From a checkpoint of a small image autoencoder.
Training: muon at rate 0.0035, batches of 64.
Rows from block 9 of the encoder of a small image autoencoder, named by matrix and row number. Rows with one number within an expert belong to one neuron, the router's apart. Each number is 500 + 40 x the weight over its row's rms, rounded and kept within 0 to 999. All counts start at 0. Numbers have three digits each.
After each expert's rows are labels from the 100 images, of 14976, where the router gives the expert most weight on average: "strongest on" is what is common among them. Only what is clearly more common there than usual is listed. The data: stained colorectal tissue patches (NCT-CRC-HE-100K). In brackets: how many of the 100, against the usual share in percent.
# router: slot weights (encoder.blocks.9.mlp.router.weight, 8x192, trained with AdamW), inputs 0-191
# up: expert up (encoder.blocks.9.mlp.up, 8x192x192), inputs 0-191
# down: expert down (encoder.blocks.9.mlp.down, 8x192x192, transposed), outputs 0-191

# expert 3
router.3:537398523409526512506433513509441505473463499481588454509511505525522494474493463582514543489543576468508562565492560481532470502485490547502518496577519569476431524458518441506502531545422455434477479429480561565456530434441517526524500477466518561480494502495448527473448540486433501514439470519509532476512526492530502437502525491413453515452558499434426501550480506504476445480466479460434502532522459550479530468479499525454526547438483548460479550563469464507472537535527516517508461492578505485433544454479446455593504461483468513441494462517557456511499443467510560460
up.5:485497491511490476501503477469428503484456537570446536504484515485456518516511553496534513538473483557447500469494482513477531552485412433511522506486472509464535463447419511500487507519532523483487537491518412492491558534457516432522527500523460486454471426493390428489459451481534513484543551442522536463508403471480474561568504498533505521445530479588532537411508427562526512550481536510534423458511550473476531456549553526571461501535531517566472437549488587549532531495584498455572497493529530470466476552571454542524506513493464508538449512474519500499416566569473501489
down.5:510419469490424455567434523505510529476485537559521471516514453500514440438514549444447559544537467515529524507453549484472535498506508530486438515476512427474478542524470485555448569473499538487511450461552500578507543492523489459533481533511502527494521477418583477484561502507487524490518555528583426476547550498536469561461488460410488530472468546456597509538523536483511581527455507510448540560429485535529465472544465484520445529430524528525512529486455483500429433504528459522471470500452477475480494481482416494467522523453521534494494504545504567461537564605406511501
up.6:540514506452553448501482519509507533527446460523562500417490562453535531536473496510525447471480508445500522539449529453526549575552427531531523532453442497467513518504582476487577491520529469524491496486468522480504550507523533524529448495532585552516448547540522437469520404524484497420482455449462521545432464457561496481438496514533490522423515468586513462496486513496436509450517519574471528508537479557479522513449456476558543466543504501515555464457469543502552477487493542560517508456512513470458494455447507386458479564520519471537461559413531528501558469477604464482
down.6:447509520504442474523501486436520511503480454491460460515512531490468484420515464465474492522497519450532563564538469462431461454517560529540544504496448489473480531472504474513528473467504455483414490495471452502483521493527577537507591461493535517472536560461517566483528547494476467465454485521509521539462495510522536447482543522521498513532498572485444533399443573500539470551510510501505481456758519499472491558512495545465481522452532549523498520470488526565481503535485408499463441533493492467495470496492558491525441551549503496554537498468510527498519432483466514496
up.7:495509539438552518473538538512475537446471503477435485556531561530516458533525388537508438497452492480451497504472473453502468541552472531551512469496516511504441499529512516484566487528428512471471528452511491411465584506421486438580506488430507547431488515513462545515475573539503519433470523507444529530496524473495498433515553543464410444443591555472490501476571499554443473466544503514500480459521503472462491558446515547575543507522519456525470444527570536498482573544485478536453486531546564556472535444516450435501458477503528529506491545505579501540493461502534489439
down.7:523540524420426555492505474478493554522434515518561489425477446515527544443511485473465495468515460488556516458496514514516565490551439498425513468517530546510533457433483433493495555468571414444510483618498521578476511441552566509417487499509554469578486479508491489506575500477477447483476452504601500422509508536528472567474444456538548479564470542410457509423467528508513509494486501528518534570497503550522543469548487575514433563476511549506488487544476466525473488518489479456480439504521543502479497551450530511484502503440548493503481497467416478476531483534520551494
up.8:473515475531495416496555525472519466497542513464471427524502550509505500459451456594569490517491487437480569463465530462498423458498563557564474504477411487478503580494539500493558487511464484503494590439468541468480481543481527524561491435467449552481562593527470570532528502515503590491527472507447510532448435515454458458550585500472466515466500531548461522474489472545515501529419430537537487490564495502495570576398431448530496497547519514515506511501540521534515478492434489480536473535511439496445528501531551477485496509460449453519500498463546448491503481480522531416
down.8:460514485468497506545525561479521548491484494451484449409499505521473515479528519544508460531438513507552499480489467458544478461482457481528511472488477560468551548513561496460504504426534535518514497551489504574511518512546534511478566522556469512519498563512375480507492490501480535464462452490521566487522478475541531488505498561525507489477473504522496471474493560487538453506491422449504362500581510479494605491441515556504492464531485422610526508525569545501475579456495486485456533567531433501461529504464524540520562477444458549416487494424489494455535477479592576447
strongest on: tissue: debris (65 vs 11.1)

# expert 2
router.2:540503521422540507453454522510559461501480449507532476442449557490525581497517481528526577466514538563509488515521512481556508561412484551543459522561471477474509429522581477589461517471388494448496491486433551525443484501503522543429467520496500537512556534468547519505491443511490506467462493507492496503532530478487489450521555522484535494517488532443459510561437543504426540518465450506415524437576489567476493445470523507476577460580527432475540578483495459514501473449488497534528410434500464498573450530461480492494471448468403527453495451509497520521520506529486491468
up.4:466490508506437533522533511513502513502514479439568544536515543466520459451519491507497523471432488496466509473485406486485506470501448458493489496498417554516454499502510553492489545439526530425460463390453508527455568531482487497510507486461544524476543579504514509532571524539471461480456486501591528535551596524505501471455546553481429434505454506432474527488393451490501494490477456462520410503527451535495544526457477485552474494555543511627561522496440510488456542508547516519510527466537476455558448450556470457471554496454572490537504529516563487522583520537455522527
down.4:453488488431521536535516552516558537480489504473467531400443480510501520443526507544503477538493484442597481465513487503518513494487472466449536476504589528499542518503598485507483495472482521517487450523518531587528528450469521490410481545569494490541480471452461444437515526511537538490421466501498485467554510459495515507487439456481539483502446477484537533530506550525509491446497503509469501483643523528532529491559512585439561508460449454491507487497603382479479524486438489494470496541477553512491557515495408501458521453504453561452526476433499586494499531516571534460
up.5:486509530434544442566440564443538541465492538563492553518498440448531497581492604421545531560505445552511414464523511553538571507455488474529536535491524572466491509458465468459543469515523527506515554526567469502496453490526507479441475534555517512454503461511467489457473521467513490429545513438487541471496408436524427578496500441568494501489481429589523502444478506533536511496497477501467514522567502500480511438520536534484474513469480519452491505472483555510548481444533452515533487429461510447448483563609527534512464489553499438543504478448485478490460505499522466556
down.5:536467474514414440495499514506515497467522521561511494570481434579559462474523472464517496508499431480531507502556587482503547495566471494516546488545445452480495504496498454521517507528495477534515520512565510519447501539573546483511479499511465494501490487501495491522511485478527543492506566462544495496501487531540470507535478436427443545434512500500502492484461498468537548523450538526470528547242504544520466462459484464589462511517521505521521575505481522488506453504474510505554517490493514471429446536499458489487457482464476487465522560584584437433515427511490526516
up.6:492490483466504486528508523452524475520496513530477556490474481464516511599517572462569481599478434502516454481544444522507551447454458501509533498518476503454513432498532472451496497469551543489439536537536440519498448512557518432437541528546455496495544492520500480487482502473561495478551529436552555463474441468504507523523485532590512536465521418560462505427422489511506480553465511491514440503561552511467495423489594544492490429529491473508532500524528536510530553408547486466573550427459456461449449568566545521512504553533504437523518535471497416460439503497523461538
down.6:526504513485475475495491507475510450490563500523522525582436436584566467487516443487536485444488465482492462556573594462469568526553477478571575529540435438499497509519508493510567476531483507534484491446530514466464470559567500527534459464475464460486482467499488517499482516503533509479532559434514500523498457532529471525522526417457414561432492487529450527468466533492558514488478548542441515532410491514499473493492443474581514539521503512495499517467481552450518485509450482502601562488517520440455494502510474503457424472533507447479573585535573431457515381455501511515
up.7:513492532516477556431479444442472468460418501480480475440518534504518558522522572516485550512500544587503557508520492499432408460548526570480518496506462497446477496396561387420456493548459513440476494521432440530483557539501479507560530456495500502542529568573482500474546507422473481481473481528455471450443560574498544499492465576507529500514552489530426509514437473499534520516514458472546495546604522478484498538490490500477477497520479539401522483508512495517516565500545550536459457498463473539502496487489550513545497459528455563551414450524536499536528457511500494503
down.7:475514477488583479523484477546499473543494458490484534480487535495439495472516496516510496520499509519477459501455495498504514492461484435515449477439570518562552500541515590500488482492484561595477447489521491434540504443471479487454504555488511456477509466475454467466537408540531515491481475487445480469495476463458510521507521498549587482562439569512543489549521539518481526462554474512531495437697515447465508556559491547485569456530508469496462487453541454442482485502468413496476518463559512484544514524517521476458546555515498488501513500407393560570521587515506492492
strongest on: tissue: debris (57 vs 11.1); tissue: smooth muscle (41 vs 13.3)

# expert 1
router.1:449573486576465467539608503466533455574548502441445534521464478498481483537501576517521481533436433543467442433565451544499473493505495483527470544449487454518546476541495571487473484492544571518475497489574480457530505504494451438452501524505465428547511516584512482546555476555606514483559507448532523486483413487441454565537449476531550506537492479523525505472492432486502513511506521534557467484431496470548506550537479502520460486511473473527545512437479551490521444423527528449482526495434485483515474547514541541451530542536514493594523509469438517497481538572484468562
up.4:475479483521481506467524490474468425495454504450459519518436537535443499489471487618540508443465583538403513465509453482468467458472480508456479566498442521590466492405514543490562496503522485440506504492501467542512543463475505566544539480499492505537521524523582468461474508531511479550468484503505553483530534475427514439501529481501437510561512437494441502527460453433503413566456515498499530502511551456518528497584522453478475552485444507482563597522493459476535486514515550529547475528526445498500517545495615461515462569500519495569516541556468518516462489458424496576
down.4:507526513512540498546494451469515530517544505512557440483537435455485545520542540460481486580506486461539509522525471519550494498509521464509533446502443502486537571533490440471449487400493483554508464484431491473545482533591561531462523496554500491491476504529485540540538462521505479507511479533511473500428455521526516511483511556503552499489491532547456520470438547504515586471570427500483482484612447549492512521414465517530483443591560453530461468514463531534419566500505412524447534430453487508461460494431515471508563534530460479406486529455491519503565403488551486443
up.5:524540515528532574441498463525462549507480523523460456479529531487488474581549444517460460481518515499449526516434448547510443503500493536521472439449442502419458526503505537478497528527496428480479485522482468439440535483422473454544523455521446614460514470494485519548491593389496529535533509506522494461503524544515562478536543558458500518458552587468481459486546473512482495434489505446525489519566551437477515469469553566516528501536477464497424465523568478552454569514492508471448420571491527582514521465481445523509492454488537568538462546542516469490465473562505554488
down.5:544512562528470499466531403503493529496494539484510423462535556457496524538500516499437507475487501551509506452441459587500420511490544554433463501448537508492496455513498509487481533568542419465480533530553494471526496477463484470468466470514500541547468508564549514540567488403500489493539459532495470520479513516419501485507478514552552424554505521478529512493547405535484593483559478517540532466321520445493480495461510484444467544489492493499486499520511468553531426472512548499473408518468489551503495559524554472546507550489523486615471456519492512516474553531502488519
up.6:532501514543450530568516540485472528510471499479561513477480538501591499471489538497488462585454506484614539508442486494536542524551504484456503501461439461538456469537438580530446430455549484490511452522461562521520484558433442489496455465501498546458512469502607557518540488579466461511547519466568486517513516477463448483473508508434408395479542473456484437481518492483469545500515551527507534471530455561476491541515463494462498486539467427528542505532509478506491554496525450542527554449477485535494451453494469475550546515466579538581474538499508514458535473530416453433
down.6:482536405496527428471494561521487468446479508528468561510478559580495464493459460539532471480539562539514462494490521487489523452467508500568452544477511561541481443512510485481526458464464516551536495624484487408507498458490426507462498570435474396496504500501428422457417486526452596480530533438445524455492524484523485578525468508545525539487462525517469443516520515469446410512458532488553475543546552474539507510589469488507553524458506556463523542456461510500518568471474559457498517506575507461529508498548487482486538532553481527479473483455459552527494547456508508520
up.7:538519531479416491539535499420489473495446499446492509509394432549524472476474513548501526467437523512491490431533493447503526472526433460505542517433420514552568426533432491526530447536606510499512479516540462568528527501496533488444503549532465530535541503531544501451570514521540508461481526449536515486538491530437491527518450440444510443491559465450425502458478551497539528532463555513472546406530507518534513505556505526485497549528462506538562487501450493474536496514496520493564589518491464458464486593511505454519487517491571467500501571499446547394433475505542485478
down.7:544500499490511466552438515516477524472542472550537509558567506515461525514481520473529486502493519521470503573503547519498533451525508534584494508559422523501451541472484494477540504430494445509510514490461494472457483555569484567523559438498489534421465496553442564497456514483443475530531530524474489521467513465584480471497564539488475587450431507535465504480463545439521378534456486500507464551453528527454478466463473444548479507530554521484489547503473562528522528489519479522501534455536487503505489394436519535566444498582435508448467539528577402479554426430471498536
strongest on: tissue: lymphocytes (52 vs 11.1)

# expert 7
router.7:520532552477546557458482490506476552456454494464486443461535534466516534435530449519489464498523588451546557499507490524537510526452500540475493460499557550419429554497522444517510517472439451464487515538480540499481497443467519535497489477489543573460454516489488527478472542467401477501516446572470485496488536511496547476534584535477484449465532574447505489542522489523472520431469445512492547460536534547473540508470505589456534492459509517562502540552558455492439577585473483531484453606530519563451543482461458409541457453495476466419489470455514453548517503538543551465
up.5:485505481482508513476434450469501491523476546527548539494538544566506498454413500538505504468522560531520545537445561457510491463480456529536451521429439562566574528568509538504422488491532541557513454502484561575489459450444421507452482521473537540483506446479503508456550542490454479512500471524495471408481505471525545499506528468514451479548490447451525460547478593435439533464502493521489566471593540503469539539574482507452564505421520519476477495526566539495518480448491460474489533465557476485532527480490466520474452470497570530467442499457470508505563423495386555516
down.5:507598533474513538426536440539518490544487501459444515526514521513515501487496417504497411457529517481498494502488485502497449547507516422486573463471502539481482415483517487469510468541442472442461507492510466432492476461415492490481455521476481517511504519526435494490497530525516496543474441510460525524508486605442536513516495526535564443586554529489497429443531499526491496466542526454511490451653542474531561513512522581423545504457455483511505429479495523460542568540480501494493477549503550516509475545534595468507506433558572526544526479445506496592476539454537531476
up.6:548484464492480550493519507462515487509505498507477500462409473438549452591481492593523451517498422465522513450446530465542445482491478520582528489521454501449516518465469557546531482537526509474488549454436439472483544506441553470583465462502541529511566558492516528548534540445556532378543510449460517521508459528506513519491442547544487484450546493475423551441532540530468472481458527538506484516506520477557515511413548464539519533514472450461453493540530523499542576462454531448500505489487521524523546447499403589553535426559533470526465529436485485528479481541500475481
down.6:536445477498432504502518483486525535461439517478504473492525466499541496503477557523461558488465448546503517401449520503475471517508563551471430502457532552575467486491462436505523542538547366522525560509547525523556530458504534475482463524487513545505479482529518457535624431408501539471526537518477498460485548529466494496460461442485527452515459556434505514548477458521496613506506527503569549518410546514483483469482499443505438495563518497515485526530495468573515438483434541473476424493535547544486460572494465422545497568478522496540479505572494520457484525528493488529
up.7:438462467502516471588563561432482466585533505453562517481454465485515524458487526463548490520519514555502505526519527508454518478537469454457501492506530447523563500470501514536452462485546515502486464490515502569470442533488472513499527544519504496613558544455478543532608519509535486493468544463465502443470488473540527428436464495477506468462461508562482593505423520497566511514468466480466492449574503458463572488566535517507469500490442481500575493459585545478464466465481510491471600500467414392507507518510518572445490519463468500567506450491414510468482500542466539513
down.7:522546508515495513533529433516556545515460462498490479435485515510531513512510434500475443537564473465556507510543494532525485532491551430476502484468586498431487497579548533490484476470412485514440488567484478424540479475493506490472485503480491497494443500473450475459477471497496544522517452514530506455470470544488520529548499521534619465502465545519568459507573501510504553499565505545499506421578520471539477565500492581421521463494499449570473438427448523438485508509498497512479482505453532592451539539476491455443522533550532543512459485407500594596477582522554480474
up.8:427478515472577535545534576398494502486502492455516562453423453427450494502492536511576496492491577475546500490524466470542503533498447434473496472476574463559518533501526581521469471511550567435490516516500510524536479541532471532508533563534499512537495501496522525488448544541555473470496503514502515477513467405480388497449492514521470512526500457547437537527480510496481470497475494452457513414529453452571556500572505461440507491483457461490557548498496445464472531501526541580509568491474519478545477456513520545457496448482436550455534420452528511475463599523540506568
down.8:527538513518491458431495403525460567497504512560425459498563536485459525497523479433444458523542541475544504486511470548487486494506515500429516432463578483437507417529523504504446502471441460520487485609523451428563485482513505470463507490549510524544441530525501497503522473474480462483530465612466485505482512535418556485534468529549630468542516542489557434486563470453449582525513512551513482476506479483501477545513501536434538525405527579478475541486479513505496477479495467486469495492456540541515505526470536473481482550536519522512459434469439560579509586504503507497
strongest on: tissue: lymphocytes (76 vs 11.1)

# expert 0
router.0:472453531458467529461425477559465535463455529525588447485582537521511516450504414463476483427513545477527539497500545506535515504456512583442554476554494516444422578456543441488482482522471455441514535500480545470457489437508509552577485448472511551472460548486481547531428485456476481511424459544488458558497520531489502458463540484475439464465525488475525488521489539553516473487459474509421544477560486544481503513459524527458521567450467564469447532543527473514446552556483500540491442476499553524478550444455439480559432448456495485456505487501564448529526500454541558443
up.5:492493455538457462513449522551514462537489459515541429448470495546479532519474554522507508515485445489471512508460560493509424529511525511473500565524401494496491503496553525519496554560499523502587520475427501501452507444530465565546442448549556570421484522464439443536424497484446524462445455506397531482508511544556488509522477482507466476523476495460521509659490514473533480537426567507416529422516517508561516514475494450541504564432541480488493541541455487474514513528479530504430512502473520500536595503547499532482476461466483509532521524460557532587498477521436510479
down.5:508451540490518527587545512490527546499417471416534519392524488502546550481481556528474529516501456528471545447474446498550539535468557465427428542494543517509433561530469473563505548481486484441431537446458533596561504454487493516519487523493514553518509471452553459485472526501505496560471499465558569500540560483547488490455504467472472496478467467496534523557500472543454471454519497494478560451564512546486503480483551447471466452541505419564565453507475501529448507592551537495470492511445477585425503485500440459446493501407527496458476524506509515514477562531552469491
up.6:512508498482523574435475493506486508522459516486445442508480577500509476514512337545469440449537524481473510537482477478491438478507472570491474453462500475429520516448481510518506543564483457495537482514458472453459579516384493476543542439451522569495467540502496550551519528449476529467481486504499480489483486532491569482525520505473468487486555520461506519440577526522498478498492520562519495505570542438466523592446505576538529574472458539488396452548601478489496537546496501479474472554531555502509544449503403519496488458475496518514482518480536479580515529546502568478
down.6:512480476459430480514485495466557509505468531510599477516471454526535449453479479500475543503516409542557475460449566495485526522503465522489408520493498492597513501521478487526475550516542473491549529528574514526504528470528533490444448571467544458544495468453505485504627415507515561440476539474540472466506519510500426587431446435492513464541452575413510546515467550518520579491475490522542540528379541541517519472506487529521431541527506475538484514554469445506477433491489540487493411463493488470460471553519479446490540571471509495522484500528457528469509519549482516531
up.7:492475422503459447533508552514525504570493532540541556529496461458543493524487470517422451521571478501527476465447544460518504445485499453519499539453521575547450545519478525555502453447487561451514525518492526517492521510448469565495435572522522532471473543514463476479425528478487507431472506467437467529531575489518525511427555531519538475519452473501468510566508576433502493545490552487557461509629498499520490464470564519500489473439508421551474455481557453516479574470442461446502515477509504524534480383505502539528483419529544537489487449541479564581425521500507476493
down.7:488509532477500535460489470541483502549457500512403523514513475574461500444435517508556491440542567532517552491507463482476530482561476534422502467493519515471512455480521511486471541519502452506482498542512474521522465468496480467516539397464467501563512468523576522471494580481464508546473423547545557440535462518419487399552492519485533489551516498496465455465486495441489482573529509505439536521607514429491529521571515498469489544387454546445458470541573512481541459505534435470505518470532495515476546507529537545489485517489499502606526515565440484560478453493428581480
up.8:501476442460481538521444551442496474547478478512502453481511535565455529484579532524460495541550496542558519498558526491520474461529481573510492483546481472473478583472498435550442467421457527490489454484399455511485505510494525519414515432422496512535485512456409485479478475553479563453492478550486473485553548546495529533441462533481496522525477537425441490496452568461502456515446510518564493498585533551531511550471561586489551532452491542503531520500485457559447576539495470466420511526506508523522538474495493459527546461526414572398502459448526521512484488500508525460
down.8:493499482507570442486502527574551500562453490426496492500516578591471487516491471562503435471487471540504482529484499504530493486481521482521451465440533550505480558504530496534545522494381510589516454462474485470513522428436488526453474501485482500461473458507404422456462453530539581505462473485468535470513528505486582467492511509499489491527435497506541468576491536494473460443474519476526449411629569452503524513526492614475551486485453448537512506499551461469511482559491485514468510481543516518463537514532454442486534519571531496472517528430498511575515555490548567518
strongest on: tissue: smooth muscle (61 vs 13.3)

# expert 6
router.6:548422483438484518414462469539454542503446505497568487488545572489505466481496402502493527471566570460517515511452528476537479515482504564482551465590474534410453517466571440531499525500430485451500477479479595487488521485517528564573567410444494530438498525503510536483527509467462509456398487520525503506517573476496523476498539529459427484523565496516487495552459517520498431462445494469488525511557500519494544530490474505460513532453473528480495495534555424503507568527507508553496462509535510558444520402466489448509473481435505500434473445545577454553505517511500547470
up.5:511460498522571427461461538483511479469465525544462493468504551542545551554522598498551509455431511564447538483486467432480462506532520511485544506494459559498443525469511456463558473507500615488504486471457457520562559537483466530548478478482464518518516535527477450471462432418478488416440513455490490444552524493525471470483522512477541557484506483557431503592453499451508486502555484466459500454660435461513462550530555489552510505522515527424516515505509483416526587489539474527489549488540469497523498519486544471440471516506472541509468515459521547554464456488465527474
down.5:532564519482476542567511520519497558510459500404491510517551517502518496471453435504495466497542471439514475535437478519520499470519553514482410479446562530495471504488476496473435504431464403497550496495471507484431471471467465506461501523521536570471475500509490595508514558574361497554475458549526498471413495538561530422484542532517550466576470494526559449457537577477494481532494491533550520516561542510472561514481459527469454507463487446604508475481505538594489522522507493502431443498493502566470511463519525521475519513548571509486458489485464500521564506410509491484
up.6:487519561498463533531456460499502502526525584492493526477436578585541478426490523537512496446481516525489476494457529499469572425497494472515533552540386533478468497521519568575557493425538502528494503534480416536512526478470440529490397492508485510487489507461475475458501536480439458506563480423540544519561506474518485485519443419546526478463397510490437465494519514456491472426478535524523474431601519471477557515572501481461512528536551472576525533578495449509496567500503463455538518494486499484565464456471502558481478560446539520495527557519474457521473446476473527499
down.6:481499532501504508465499519516470510494472501451462442470539551499482465576504442476436470438452517420440499578531434531502382503482525565487530496532556483441502521457558443440476525522473508474530481511439564549472538475412484522522564560562499580511478533562489523508471561503509474492409498539481443509440529513555508458485489529488474484528573455467478477537482461515528467505497480518537507505619488472485497478507524562458526463494413471515460460482549481496462544501511540519426505584580524556487528476436529525462493404488472596475539456554480507517490484493541511491
up.7:510489464471486507534498489457478504450470495517475468502460476432537460490450492560558540593540508432538506496486489464531480499454468492561452499531536468566508483501552514534487513537561450497477531494502497492474569536505498526541613502473494415512582498523490439464475472549545583508498483488538504464505506461378474515463600485520460526517486551482482477504490554516479485535463537530523493522592514478555449491532506466524511526501472535572466522511537513496412506520428537466520472554462501477470464509414514506447458489454470449457541521525446377444466590555475583552
down.7:467513489455505491463472518517481533542496475495418521469564542510400548487538515473449462527521541513553515522494433543513472482470440592451504455540531481484525533471550479545420515459451548487518479492434455530472503511452498492509552476510543544562481540485494555500467542531480513533459453599466512549509475438475594433490475578501507495547555502458500518488490497476440429514453448501507428503576535502439502514470563586411551457426490525469520531525578475540498529469527488495421468470476479523542554454483494520539550491528397540433522452510536472566497482506502520520
up.8:468536487503524558544397600467497479517524464503469532468443491525477562486543432545534569498524479539564498481541535523523525491488441511520476474535504560533504557492563542510484449561474480535492569475452454483502485461474524504503553481423444490516425453507499606515461459494449568476567509486455482455510435484496475491553534515469545508484452504521459485482443506472418481487475490551470528514694547486500495555462452458501516484467462433492484508562574481488483559488500480518504477532490500470500520477504488533521518541487385521479468494467497423536528449491503553512
down.8:458525450558399533497519538494507471549453492482535489470504528537527494473521475498465471557553481542554571508525490491486462419493496468517507475536403501454459486473459511526461456397405549457479496583435440486408540500465530512498477488458513468478533618466473563490470527514445562554514480492555537472465514524507528456536514566514496431496490559485504511437505457470496423579468489503540493465601553525471513522437547563489451482490531471583530537518458513565490547488514461469464476474454452542504526507497501523559526509519508516553455499531547520589517515531462475515
strongest on: tissue: smooth muscle (68 vs 13.3)

# expert 5
router.5:492531538530482575515514449463469549486493503493447443466539538495542567509576462487465476443534531423517504457531467543538558447484518551461532476494552527495501571556567458578573459438492471517508490517446552510418468487480521564488495458515519549478460530463531567499492531415419460548492452530487515552444543523491529471531537473512455463495444486499514464433529484559500488450496478536456539485557434525414503547460492533446488524498550576500398431461539455501526521492424423546531491544493521554505462470434493528540479464477445505446547497462516477535517517433509502496
up.4:513490485379535546437487508518475531472454488453462449477513525442459461496470502562447527467540580490485529533480425451510408459482480589507436453469476515415490497426518481473508576527516456484504463513468522544522520486477509442449591429488506542546543517532520508504492551484487551504500404605540471453501487489478550476568538495485534550485548509452491471532551548514489466542472435521473516532535562519483509505502452534488567540475482575487473524563537438566474519532460544447443491595508495556533565444493450493559497462480500513460501512501497483473508518553529517455
down.4:542416461432476518563525509447524500499518447481537593486436457586546464491510491533574496500474387502534451480508589488477540505498488456509477544499510510594517525542521519531521491472566565547516511476541515533481486481566528518497467578494557459524507455465502469480554402509532498470458560399541523478535467499569443592486461432482486521489437504460518555497481558516520465477514515495525496535460531518494479500489504513528453452600476380545454499487493494457506475454458480507518487483530500468459513547505443479450505490447473489469550590482521483438563485483525482501
up.6:506502491489501539511458443382441491557419532550501500540434475449559496566474487507522533528549513502475489516510513533511499432499433482451519438508490458521537483473527546510468409528587524464468507525474510528446516542476481538501528530556469458479564496433530515543509514432557438516484528498540445445521452512541522535524533469526524553564466517536448559469475470538527528487548483532503610502623500492485430537539499503505493482511530461463417501485552521466477596529519507482517490488485518532505513493428501538427433514448514475499481528397417460507432528511445504530
down.6:462484437516515476518513582523489519498466409476420525544472529550470449421456453517543459457485544497527516486497486495465544414489500561578447485457530531579429489538474508585565528525539471549519506522561525505495517473509435481506553521455523558443532479441525517488488505481475529540472583466442588459543534493529520500501562510462447550478498497442529470496467517476480378508421541440511484458567557487494519452537480528512521530495468507515544582514541451512448524545451478465445496557563462421487468478528450446499480505474497463495544500529562476487514544462483542540
up.7:509501538519555546515536513556457538457498495486444434475521594485528521471558439496499399488510519455495499513500528482526510461517538558511487457515493481485439552539552497508608548472461523539494486434527550495464538496455478515586470389466497538449470515565481517533455503456470494543509472508498476539581544483490509492458569530544444501479495549456553505489604525537511455460472523521481477475431478451516478562479473528530536528463506510509462471477549424444475483552478431530492447534514545499542541382460442468538434473479491493444584525432545495513559523473520521457
down.7:541517488436471493432499538462525471440496520507501545536449476518567546497477500533545545436441440519511462461471569449452502546552451482539528476523499564556517422451455494457569444545528401489518513528497517541523504553525559498509454452481516445519486501562478480470573434516483520441496489461484504466482483545473475506478478443500473464526493471514410489445416518514498542531537577497542480537413478559520528481506502504543477504558513533508543484514475532527603454410410532451585535490562538475526510548523539478533475512574563481523468519507499433451491422472509512493
up.8:488466515490430565521499449415489490503501519561503439477533509515492507556566479562528551449443506493501561459533586498450427563503513552435524539496488507495496565535564543532489509560546574470517579448505501514546446513497441542575472483503564548477441582572547524528476501476413490432499488574422524532544542559469494486534501496441471532466521484493429452517551512516451461527548491521467431479529507516447454505502489433470484520492486480489484499520539562465519572472454498518499476504505522502497550438440498528514504418459408502443480452518497518506493519508456517412
down.8:472547453479476477515539559533549513535461476469468519406438534518489539466517444536499454456511485532548457458450498529526511483484452525494463466473538498485509472417478528515544483452473539491538455603510474509469512506450530506434445555485506485537439523491422458472474506536500569483515465453490525416561483559457566527493496480581537417553482519489517498494504462533490475481456517517537473470462546500503525563543463650510526482479478466522582523468571409491501514446501522478445491510539502447492562526569494483468553521495497514530490449407465579543483523542572556475
strongest on: tissue: smooth muscle (92 vs 13.3)